{"input": "log_mel", "beta1": 0.95, "final_lr_fraction": 0.01, "adamw_weight_decay_other_params": 0.05}
Rows from block 2 of a small multi-label audio tagger, named by matrix and row number. Rows with one number belong to one neuron. Each number is 500 + 50 x the weight over its row's rms, rounded and kept within 0 to 999. All counts start at 0. Numbers have three digits each. After the name is the row's rms in percent of the matrix's.
After each neuron's rows are labels from the 100 clips, of 14976, where the neuron reaches its highest value: "loudest" is the band of the loudest frequency at the time of the peak; "responds to" is what is common among them. Only what is clearly more common there than usual is listed. The data: synthesized solo parts of chorales (CocoChorales). In brackets: how many of the 100.
# fc1: first MLP up (model.blocks.2.ff1.fc1.weight, 384x192), inputs 0-38
# fc2: first MLP down (model.blocks.2.ff1.fc2.weight, 192x384, transposed), outputs 0-38

fc1.321 074:497509587446528465475603570478496544453441590415524522454494483506481533525520565404501433558485496434478535448531408
fc2.321 075:482469501480548517498474459441520513558456483566513471472561496482382478547554430520481543452597456444491483489453493
loudest: 500 to 1000 Hz (77)
responds to: note D5 (98); flute (92); note E5 (43)

fc1.275 072:503416499461437481640458531534462516397517585490477518554407427520537409436516460550518507480484470496432492597494529
fc2.275 078:524528511500580583587539492500546541538563465458496544441481445485492465570412517501501465449496450477521488517562485
loudest: 1000 to 2000 Hz (46)
responds to: note F#5 (97); violin (90); note E5 (51); note G5 (25)

fc1.233 137:431429380493389472575546500499473479531465484507500546501510541537442462525450580431419464447423467475518521448455468
fc2.233 151:411511486459488547504503499504504435512605560544518537548464519467418479577593535564448417556444491534510544502571522
loudest: 1000 to 2000 Hz (36)
responds to: flute (100); note C#5 (48); note C5 (35); note D#5 (29)

fc1.199 093:533487530439469513507487423555439446500499476476484483551427597552569489534555482523521518554568509490597687541490584
fc2.199 098:482524581445491446393559551554448518466489481522500540489469522530495626465514442483504566544486449502493450575464507
loudest: 500 to 1000 Hz (96)
responds to: note D5 (99); horn (86); note C5 (64)

fc1.113 115:555600463531464544552551475525563447564466573642393517583593560487505480485547455613509444449401468421449517492429589
fc2.113 108:454457536512539506637532611486433472531498480437565480537580548595576512439459462475525447461441504537565525461480523
loudest: 250 to 500 Hz (69)
responds to: note A#3 (61); note D#4 (30); note B3 (29); tuba (25)

fc1.324 081:529531415478477477514529503569484564504487413498488530382547462498459387480430483520408463508472532536474482402504525
fc2.324 085:636523424453463462482473553581502486474455618455472590553423467637513507558498550516516532543521545469405465461495537
loudest: 250 to 500 Hz (80)
responds to: note F#4 (100); note G#4 (52); instrument: horn (43); saxophone (30)

fc1.185 067:471573476482531445482523529510490540499500425484505433498607536522454512564508521474570486453576492491598485475474475
fc2.185 069:510546563471526536442464522368529465534473507463508492487473471541435561441515502616422443468518506501477477541542469
loudest: 1000 to 2000 Hz (33)
responds to: saxophone (59); note C#5 (36); note E5 (34); trumpet (30)

fc1.280 087:464532511568508553404536590468541497505458505524491498475517494387485529465584528533520512451469472515453521613464478
fc2.280 084:508469528511451502416545557501423635539515495473477480473494542480500568523526489404478534515486563490529497508572518
loudest: 1000 to 2000 Hz (34)
responds to: note D5 (53); cello (37); note D4 (36); trumpet (34)

fc1.104 065:511471602583461445529596419522364499614484492545490438540523543529547490507479467544511506472488421459475487497498411
fc2.104 071:504500423472525545576472573563548495478427543479425441521502471434517479488463489571475544505519508523513582535473604
loudest: 1000 to 2000 Hz (30)
responds to: note A#4 (100); note G#4 (45); note C5 (40); oboe (37)

fc1.127 086:434515488473485524440481423445563544474513488481523542450521515489515531533434577508496475473459539440435522442458581
fc2.127 093:449505422510474597550419520508560541506514459452523477459504545476475414574511458474508499597583538507426501431435526
loudest: 500 to 1000 Hz (80)
responds to: note D#5 (92); trumpet (37); horn (27)

fc1.181 133:541424486502476466518450480549544528415407565431548442505461540461506434469465520453552448488492511432454547459484471
fc2.181 122:430492588417478362568404514554460517500524545422442510467478466407472507491545451492500447572488512533479534504432506
loudest: 250 to 500 Hz (77)
responds to: violin (100); note A#4 (53); note G4 (27)

fc1.252 087:467513501488534490467456522593604466555577536472528436510476437518518551468531484595481489452559526454448492446466586
fc2.252 089:464452531573518539501511501496421529559505392490546484530554491575488435552483488591395360516472481559522539537494517
loudest: 1000 to 2000 Hz (35)
responds to: note B4 (85); trumpet (44); note C5 (43); instrument: violin (38)

fc1.121 091:498474495425507540557438457443554449533592427398515434487440534478550545533507530489444522524513540434495527573458512
fc2.121 089:384498499411466582561512565535488545600557554481543504508555455536397614513519409534452492521606502512536476566465530
loudest: 1000 to 2000 Hz (51)
responds to: note C#5 (98); flute (44); instrument: violin (39); note B4 (36)

fc1.257 100:527433487447571451498478426550515565484487573508432540414511664552434496546442466458542517548540518490440559441462468
fc2.257 103:506483557373508449448541431527565632447441582484501460538494463582498462511426453430396494514507527583491555442433455
loudest: 250 to 500 Hz (85)
responds to: note E4 (51); note F#4 (45); note D4 (42); viola (41)

fc1.22 105:584565486496463452487475477520459558531464442470477493474516434555646442494372502476563486410385493450532527464496469
fc2.22 112:416445513454503462459483501466385434503525474492411530512507395470539531533557414457505417511449445510491427621498485
loudest: 1000 to 2000 Hz (53)
responds to: oboe (100); note C#5 (30)

fc1.357 112:469525589482493476564383506439590507552503549578534585510533556479484532466498475434579549542478558477470451505509543
fc2.357 114:538539503494509451526438465462487523514524501562648548531460491480439518541477490471601506622574528491499465586514486
loudest: 250 to 500 Hz (92)
responds to: note E4 (71); clarinet (63); note F4 (34); note F#4 (26)

fc1.375 105:422459484472477511555534478526538465490462474613491462469483506447480464509500531492628487617527578501464454641525491
fc2.375 094:629447507499433497443494439465442526469552428431490459450511501386483526524414467476629559513501574421543481462532497
loudest: 500 to 1000 Hz (59)
responds to: note C#5 (66); horn (36); note E4 (33); instrument: clarinet (32)

fc1.351 069:424463543529496433539564526518453506543540438505565480504516462498519535417512469561501441534518475596464426442439492
fc2.351 072:478565396483533468450466456515521531483571527505555409505490376445471500568492596525504541453476564495441499472568489
loudest: 1000 to 2000 Hz (85)
responds to: note C#5 (91); oboe (87); note C5 (39); note B4 (28)

fc1.153 104:525528458437433411558444554562501471470521469479555499663519493577531438460536565547413503422538506627543443530442475
fc2.153 099:485528505420547498509488559495498513465490540495512411493565537577518443519488511522438548482496465603467464521532561
loudest: 1000 to 2000 Hz (50)
responds to: note G#5 (100); trumpet (71); note G5 (35); note A#5 (30)

fc1.250 089:469485427562496546437538481544414453524556459468597443530549432445497512436435535520587480396584496601480508598401486
fc2.250 095:526528436484517467472438481470496548496501473546496491521561510456559507564469481554508470440532494407613520643425535
loudest: 500 to 1000 Hz (74)
responds to: note C#5 (99); horn (50); note C5 (30)

fc1.307 096:505434463434510468534544492503479546537464642458392493495524571555478547489474530542499453452454437529444578426455507
fc2.307 092:469511454485549451537536481410400463523481504441475531511605520499544551471296460577533488464459533427504439486473488
loudest: 500 to 1000 Hz (99)
responds to: note C5 (100); violin (60); note D5 (47)

fc1.244 117:499435583533438503558446547546560469510480451567456481517503484469549506532471427485501549583385431564606502519473524
fc2.244 118:544469516437485519498489543518511548445554502633547521508385452432494581495481476457558557462477451535593492540514474
loudest: 500 to 1000 Hz (89)
responds to: note F#5 (96); flute (85); note E5 (49); note G#5 (27)

fc1.349 110:502542527398542493566547489540532413512499508474428425494458562486483554470486467523486527384476579482449597414509521
fc2.349 103:527572607486533490500497471459506437390448508441508468584553432371516539463497519547458539490556484469492597468534408
loudest: 250 to 500 Hz (97)
responds to: note F#4 (99); note E4 (54); clarinet (45); note G#4 (32)

fc1.134 087:485493584497422514509501565472477493411468548481562511519472515418610588450422497544400530496405548450469511558478510
fc2.134 084:499492548617470524504443516346579407443508469479500502399432474501468476502453454597494557585475598467474484421548496
loudest: 1000 to 2000 Hz (64)
responds to: note F#5 (100); violin (90); note F5 (53); note G#5 (39)

fc1.179 083:545451518487476474579399536484565472494550512464426437418545447552473533434450476452572501500514405505573524477441494
fc2.179 081:496550515384561576507583449536568516458529537495503548446468592438465494486507441509481490578513528538524478482439490
loudest: 250 to 500 Hz (80)
responds to: viola (72); note E4 (66); note F#4 (38)

fc1.174 113:523571481445451516495568486568576470406495492499506510438443597476484457558429602474493410367558591520457469468506465
fc2.174 112:427623473513531457591593454536471469496527534542514464452456502506515519507564550501552468507434537500518482477497440
loudest: 250 to 500 Hz (74)
responds to: trombone (100); note G#4 (51)

fc1.326 108:485495570515558452531450520456483490485529468441523483482555518526453512445554496394463449604491533499565505463471495
fc2.326 096:553521479565494501488512584528536547521455469462506533515427501518546544484516433398519405561540496535470523448496554
loudest: 1000 to 2000 Hz (59)
responds to: note E5 (91); trumpet (76); note F#5 (52); note D5 (37)

fc1.354 079:522495606475506576593553528516488448542514501452461446372627474531523543412436459497531498461477452502524659520491455
fc2.354 077:476482567479508518463475452479516494455469462505463510498352527479495522431454518458449463557567495493503518383484442
loudest: 1000 to 2000 Hz (56)
responds to: note C5 (100); oboe (86); note C#5 (40); note A#4 (36)

fc1.292 076:517523521474516484469546517476511485507448490492449482514497564466573596533510430473437494541495484454457480553469421
fc2.292 088:607483380516504422430441482498420467498505508499495450578543522495395434396490434510615462456503577496420598412445544
loudest: 1000 to 2000 Hz (55)
responds to: note F#4 (100); trombone (96); note G#4 (47); note E4 (38)

fc1.161 107:544467581474479422471503501533449482467513581488496484526511444432515530565587520468536505581488507535596423501501529
fc2.161 105:471417443521479478541521573578510463456483553579525484548533575495441530457541565371426488416561530513524490452590473
loudest: 1000 to 2000 Hz (59)
responds to: note G#5 (96); note F#5 (58); note F5 (37); instrument: trumpet (32)

fc1.288 102:515456527517498445532608536512469434427471530548537489536447588542459564495479580528537525505337439483553406492483533
fc2.288 109:442390543489461515541452438466533440552575439530508546541436490523477487523429521514428554457442417535437495530432476
loudest: 1000 to 2000 Hz (62)
responds to: note F#5 (100); violin (97); note E5 (44); note G#5 (25)

fc1.27 104:442518533497515519543421487552459485503460497518554437679517450561525470555604489420454427497488495533461363541471491
fc2.27 103:583432479506530485569570440526495511507504481540563505563570538556550410463536541477458457526477518555494437597558498
loudest: 1000 to 2000 Hz (63)
responds to: note G#5 (88); trumpet (88); note F#5 (45)

fc1.278 103:549490516444500418539477451479437574494466551481505571529530494562519588480453559437492425500468461524476552379502409
fc2.278 099:518450567543598450535591412424500587535443484499531519581570458467516520450430433461500471562506424495472513438495493
loudest: 500 to 1000 Hz (72)
responds to: note C5 (100); violin (49); note D5 (43); note A#4 (28)

fc1.162 093:590508589454577486527552529448476540520482499559506550455504489484557572428597481524525516563473475436456523507565537
fc2.162 094:499550492423452512551528446444496426473509497533426445451386462544588414486531495442543455520567535437541496643479502
loudest: 1000 to 2000 Hz (56)
responds to: oboe (85); note G4 (61); note A4 (39); note B4 (28)

fc1.370 083:424428459474544541534500442482354431477551509575484517591483424456411479485557495433529483492565484469467521498497436
fc2.370 090:537515455515494469524436463618516480564472545465457466515455520595457457644557487429626463468472434518565400481563569
loudest: 1000 to 2000 Hz (35)
responds to: note A#4 (80); note G#4 (42); clarinet (37); trumpet (31)

fc1.3 125:457497608555442524432501518590508394480402477447530435538459468443528510489470518410534614527546456410522494499473481
fc2.3 121:470594464601512485501489484589502422434501407525542488551499508436530566567486514473591585406499518450500474462549465
loudest: 1000 to 2000 Hz (31)
responds to: trumpet (59); note A#4 (49); horn (27); note C5 (26)

fc1.279 113:608513429536452443462493470507537476500561486458488519500427491495521501501436515448518497495321499514464503528546453
fc2.279 108:496511548477517438475506481494514440503542508514482483515502464533529551545542483473537557516437395478461576455609582
loudest: 1000 to 2000 Hz (79)
responds to: oboe (100); note C#5 (68); note B4 (28)

fc1.24 082:485452528523493589475524507463496534480566461492423483523543521491541544523470506534484362509420400541564558442443504
fc2.24 085:491422537487454512513471482489650540465487381542551485512494470475469453414519494572508483504522513487554443466464539
loudest: 500 to 1000 Hz (87)
responds to: note E5 (99); flute (73); note F#5 (58); note D5 (26)

fc1.5 111:460492491565479561497401494410503513452625559605486489540444522526539519496593622469409475483524558511588462464322505
fc2.5 112:490456502592411548469505562480516484467578588484535484586569502531493542515587560450514431473479565510558401494469487
loudest: 500 to 1000 Hz (54)
responds to: note B4 (100); oboe (68); note C5 (37); note A4 (35)

fc1.362 100:434474433452437528526575503467417544500433451462500405563506323575495494458512556435500529501512487430447565382454497
fc2.362 105:564378467534500543425451537400554524455482375384430442434412459537509451478465521501411500468531596439490555486506519
loudest: 500 to 1000 Hz (78)
responds to: note D#5 (74); flute (51); note D5 (35); note C5 (30)

fc1.143 087:505531563490473506449468461451509545474559496365523432481603489414550565486493628485542517505504492506514489494459563
fc2.143 097:506518446537470558487505464457509458484517477535534423489461533374514493529471505454461530611537540451420529513517496
loudest: 500 to 1000 Hz (84)
responds to: note D#5 (77); horn (42); note C#5 (40)

fc1.239 079:572549565535509565507501352548485423481543539472463555627504522428497411561511530508480427421564523517444554421558548
fc2.239 081:455416490536507529513525542526492495514529441490510430540591570524480527519570508567503524568429393512527442492457505
loudest: 2000 to 4000 Hz (27)
responds to: violin (69); note F5 (55); note A#4 (43); note D#5 (35)

fc1.57 077:486531466371487543505515410469398455450535466522468436541489567487584383507478470578465470558475453469557489525358566
fc2.57 088:495460399441560469488494504496526570532597534511474541561454459455494531456502559439584606470550437512506522584480450
loudest: 1000 to 2000 Hz (55)
responds to: note F#5 (89); violin (78); note E5 (41); note D#5 (36)

fc1.40 082:501495543490513478567482518486543501459521490461519486436484470490615573488505415496398532442534476472544480442436564
fc2.40 086:553514521447506474548446538521498487452492579528536547454543510547499577528487515446491491487430521441524468417423482
loudest: 500 to 1000 Hz (65); 1000 to 2000 Hz (34)
responds to: note A5 (97); note G5 (75); trumpet (57); note F5 (42)

fc1.60 079:583523538494531518507545488518485462507481435444528477460521532487443602482414530600463502478552509432489406460476475
fc2.60 083:505483560564568576397520396467493487508534433513491438486468469510567515422508554481446471503502507631436488443469482
loudest: 500 to 1000 Hz (63); 1000 to 2000 Hz (36)
responds to: note C5 (98); note A#4 (39); horn (33); note D5 (32)

fc1.316 106:424429437586481482557547469525409579481478427529528425498471462467486567414442482537523438430495482582452519496478539
fc2.316 114:473405482549550584507541395527430561467563546468548505435528393591488446470516419502481541529514560525508421551520480
loudest: 250 to 500 Hz (77)
responds to: tuba (100); note G3 (44); note A3 (39); note A#3 (39)

fc1.32 137:481548482509557474464596507485486612348455479515523434505467618492528490624566480534433485434492501496508457512472467
fc2.32 138:452515475467615548619447478521443409416516523538501422482451448473578502544524498471466531506506490510491463518576487
loudest: 250 to 500 Hz (96)
responds to: bassoon (100); note C#4 (81); note D4 (37); note B3 (34)

fc1.241 101:488514492346444420543519452544465447497433573483565524568527459614590472476552525517430420455434555509596373546431425
fc2.241 094:493449499454496429597514489486513556448461603497509535496459538463637467572516527448501488529516529623497496539544510
loudest: 1000 to 2000 Hz (40); 2000 to 4000 Hz (32)
responds to: note G#5 (100); violin (68); note F#5 (49); note G5 (29)

fc1.255 076:479442380431509447564505523442438488473523450533512461521534537474477568555523521483479492426521446480488571460488473
fc2.255 084:579524517454523436534447512505472547410511533493542554500419471523507514514538603518480487557494551458487450462447536
loudest: 500 to 1000 Hz (73)
responds to: note A5 (99); note G5 (72); flute (49); note F#5 (29)

fc1.336 131:528362474418515508445506469508433545481457470413510503542441502567509417445504571448493552460457586459493484418444513
fc2.336 125:471476391443477525435524504499500455474506540565475425410450484589503449529475501429424508470510553503521425489394531
loudest: 500 to 1000 Hz (75)
responds to: note F5 (99); violin (49); trumpet (48); note D#5 (33)

fc1.36 087:418532537414411461481429544554467478480580574458465448497532442474483694479550546524390525448472546508518496468403497
fc2.36 080:646546458491497442493468475455488556506506546475449520466373536489453562478506531455479463586557599526449466501456514
loudest: 500 to 1000 Hz (77)
responds to: note A#5 (95); note G5 (53); note G#5 (52); instrument: trumpet (32)

fc1.108 112:434501433444469531516400570429532569467583511541500531505519510500541551512437487433549462466577559533556483502546579
fc2.108 106:390547453390552479341353568394543595530553506545438575438495556490408466435516527493566511556492502581529511526365451
loudest: 500 to 1000 Hz (68)
responds to: note E4 (84); trombone (77); note D4 (48)

fc1.309 127:510482459415485569466495534530565507496503528401476505526518475381463571441502529439492488535520554452480519413426570
fc2.309 118:554527469518443557405531580450578487496509523364468533516567544395412469464438549532456511559531575500487470437585595
loudest: 500 to 1000 Hz (67)
responds to: note A#5 (63); violin (49); note G#5 (48); note G5 (46)

fc1.15 098:476504611489535507455546500518539575546493476515461524492505462552524480505587524434417471464455472452423666466477506
fc2.15 095:597381529480526465478513525496520495481499456497538523450472448557520469461446455493464553543585470462436572603416467
loudest: 500 to 1000 Hz (64); 1000 to 2000 Hz (35)
responds to: note D#5 (100); note C#5 (52); violin (51); note F5 (45)

fc1.283 089:434491662393478406533437501472566494459553553540508537457429484524433444474567460476545545445558504523428435443517527
fc2.283 087:554480498430538384465422513454516543509529485551642494516472547461555500508530479425473517570435441559499400449446563
loudest: 250 to 500 Hz (89)
responds to: note D#3 (99); tuba (69); note A#3 (59); note F3 (31)

fc1.304 094:466498564479581537678457500495510439580553567446436535533506553514520580535452380486501505426483397592535529516447475
fc2.304 090:498467559549550442536393477515536510487428644572481554558424472415555450468510467531490438423488546495500473480480472
loudest: 500 to 1000 Hz (84)
responds to: note C5 (96); note A#4 (63); horn (52); note D5 (28)

fc1.246 099:498487560524520494490432518487410393547492510590486486570550596526542470512549535507433451496469497510584549555476558
fc2.246 095:545400486442506507444591558517384554515464487451484559460551569458521498498469455542494486517441399477581484541525551
loudest: 500 to 1000 Hz (73)
responds to: note C4 (99); cello (57); note A#3 (55); note G3 (35)

fc1.306 089:573563499477484464547643511424388451552527563502464480471538392433483606493416481506572497503530549398471393535451497
fc2.306 081:536488440374524525490459524520582524461531439485566506393541498462449557503453509540476454508440548513511554609462455
loudest: 500 to 1000 Hz (64); 1000 to 2000 Hz (33)
responds to: violin (64); note A#5 (61); note C#5 (40); note G5 (33)

fc1.371 100:521509516535529557554523432479474463534465594502488481602470586572518492438580474519457434449482551512492519550507528
fc2.371 094:652446505582540565479547554483501441553544552437512495516555532615597444418588511571543419497465464551486478481457465
loudest: 1000 to 2000 Hz (46); 2000 to 4000 Hz (39)
responds to: note G#5 (100); violin (66); note F#5 (56); note F5 (43)

fc1.141 083:418470439550547583533431467534351482544468463561504429607519592520476519465531497400482504508476572496504489470356510
fc2.141 083:452457487481513493476530528568433478552650463529505639533564481464587390576450454515563549500535444541501473506567547
loudest: 2000 to 4000 Hz (50)
responds to: note F5 (100); violin (83); note G5 (52); note D#5 (37)

fc1.379 091:457532487445489436496545637579490448529453542442449569537460499452573485569548470500513477498490534408480519453484572
fc2.379 086:485443438522516501466439556483502448502594473440478513513544523468529548534473545440477555532506455438527500493504482
loudest: 1000 to 2000 Hz (34)
responds to: note C4 (100); cello (48); note A#3 (47); trombone (45)

fc1.177 085:571549432518467547491608458470449445501524470500530444484541514465497511546535616497506496472515444498487485560499423
fc2.177 077:565506558483499552413505509453494477598523518600496437467459377565502546500517498531483512468546498559592437472589563
loudest: 1000 to 2000 Hz (44)
responds to: note B4 (72); note C#5 (51); oboe (48); horn (45)

fc1.272 104:565474490470444463483491496587511483501523505473532488577490426468450472433539531516524465537572504547485383548517554
fc2.272 099:559472495472514527398515457561556534574506536474506466538517457453452454590499455439491432504486510466516420456512449
loudest: 250 to 500 Hz (73)
responds to: note G#3 (100); cello (72); note A#3 (52); note F#3 (29)

fc1.259 107:548477434518463428549522511491505480380494538509597470578501519449520570442433551500550526387440413429563475486527459
fc2.259 113:586495557481435430437485498546481492520559520533491514450520493470553495493527550541484586512531442522557464504450523
loudest: 1000 to 2000 Hz (30)
responds to: violin (81); note G5 (55); note A5 (25)

fc1.193 110:565499507516478478581461527511500435534613521444557485611514439568506471553573523399502454479505449613628488545466491
fc2.193 103:418502531501589460676544540468554515530511580398434566533501417547435452475491504604456517504486564578572550440531563
loudest: 2000 to 4000 Hz (39)
responds to: note G#5 (97); violin (71); note G5 (42); note A#5 (25)

fc1.125 102:560464478588505500645508522526489454495548514530487543509528456539465560532571489477486409502526523610480484558474526
fc2.125 105:464429462520457504485511446539547429556526457521475552404459521492562447498503515550493541442513495426563546533521555
loudest: 250 to 500 Hz (83)
responds to: note G3 (100); tuba (92); note A3 (61); note A#3 (31)

fc1.377 108:476454560460470485558539548681498482478468439521483475505432505465504550506570571408489535480494416463490443495593465
fc2.377 115:530409562541427448528433452499459524509461455538524452438543466552447509536479469548522408447512423520526475548496453
loudest: 250 to 500 Hz (89)
responds to: note A#4 (100); note C5 (50); horn (48); note G#4 (34)

fc1.86 091:438456587500537517568505504654440432478479456442528489543506514508382441499576443508507475548495520470508658502564536
fc2.86 099:438550484451538505395526469498538447564464452525442406557545498428498539528553549470475530532495424478489529496459607
loudest: 250 to 500 Hz (100)
responds to: note G4 (100); viola (83); note F4 (65); note A4 (25)

fc1.345 077:521478528483471549441534437536462526488555551523573519460466516521501506395549441470485504433445498444499451543487548
fc2.345 075:492470515505522552535492407464608493522444528537473427484577530516342468493450476520454505479455531512520424432607584
loudest: 1000 to 2000 Hz (61)
responds to: trumpet (96); note D#5 (53); note F5 (50)

fc1.356 102:494639536468498490488561524549570368379531497474444515431492544469453472528432503469502467400438553474492477560537452
fc2.356 105:419540527493528476512585476522547437539557566501427584448461521439503534519489505380495510379483477563498513539496448
loudest: 1000 to 2000 Hz (33)
responds to: trombone (100); note G#4 (39); note F4 (27)

fc1.334 092:473546572514463505464461582456476543530424555471458506476476474454612506453477503456475505486434501533588553518519517
fc2.334 100:434428448493507495514555477473500557485450508469473559571506451513461486556476423500592560524444548466521535517443438
loudest: 1000 to 2000 Hz (73)
responds to: note D5 (88); trumpet (57); note E5 (40); note C5 (34)

fc1.335 089:530496443432455536486628517522387534513531520433542531552548523465453528515392509510511540542506620568496532612348566
fc2.335 088:467464468486455534444434502551509593424466412507496510486505581419480553544442567600450488493454533489518448507460420
loudest: 500 to 1000 Hz (81)
responds to: note C#5 (93); violin (63); note D#5 (54)

fc1.287 092:478513482567423413484470442456425477463481545599557549438401504463630573453388548667518502433519359539552526534544567
fc2.287 091:578462441448505458489615522533570473460546483531571454583491523468498451509466549540537455545507414476489506510401563
loudest: 500 to 1000 Hz (98)
responds to: note F#5 (100); flute (88); note E5 (49); note G#5 (33)

fc1.122 101:495628461490470510555580448500522571419411499495480475480504560551437398481429518499466522453510589496485488456521402
fc2.122 106:462561493516489520503499479450553491461616508481489449458420474384543484340466526482574457450462512488510531504485473
loudest: 250 to 500 Hz (92)
responds to: trombone (100); note G#4 (79); note F#4 (30); note G4 (27)

fc1.264 109:460517454531474453514477465505412485495501489494605469489495444394575492589474517475649420445506492473546487485544412
fc2.264 107:522448427472552574467510432487477457506520476500503477511520507464435551491468489458593404533494480490554511550516430
loudest: 250 to 500 Hz (72)
responds to: note A4 (54); note A3 (46)

fc1.63 122:456517515501477542499581463547452531450452575471536505519427507428547548462496472441502565537482554436580528498460574
fc2.63 112:432551534521497490422575501499485452526448531454506426583477463533426444504500390535473537606463509442420445486466449
loudest: 500 to 1000 Hz (90)
responds to: note D5 (99); note E5 (62); violin (57); flute (43)

fc1.42 078:560525389427509523507641508492509495474471515541455480444536514433593487560517501524564431477495526469531469508512516
fc2.42 077:542462401523474504515462559469576434510569517426546468422447491472416519540526490526458398534617506560435433575597502
loudest: 500 to 1000 Hz (73)
responds to: note C#5 (100); note B4 (47); instrument: flute (34); horn (33)

fc1.214 135:505539478536504545545519493545463459536368543493526581517489534454504447461510528420519450493483548517578570537550447
fc2.214 149:388540569479473556508482431557447541574405512530454457453477449379474469529601526539540466563501596535482541530552438
loudest: 1000 to 2000 Hz (39)
responds to: clarinet (100); note F5 (40); note G5 (39); note F#5 (29)

fc1.359 088:441468481546481440405396497619510472574476485492496537428435486518506470533540634430593566562563411524410518399559466
fc2.359 088:414474563517443566570530495534440486487439586607445460456551535453452475514494561523514487432547480589474457470520530
loudest: 1000 to 2000 Hz (34)
responds to: note A#4 (100); trumpet (39); note G#4 (33); oboe (32)

fc1.302 067:501495490515423567556486452608438487507515450478464589538512559420487451436476461548487548526445497421523548500529490
fc2.302 072:441551476492417482448539618522520493541556437522460556569516499542631494444442422644550485555479431528463556528551502
loudest: 500 to 1000 Hz (64)
responds to: saxophone (66); note C5 (41); note D5 (36); trumpet (27)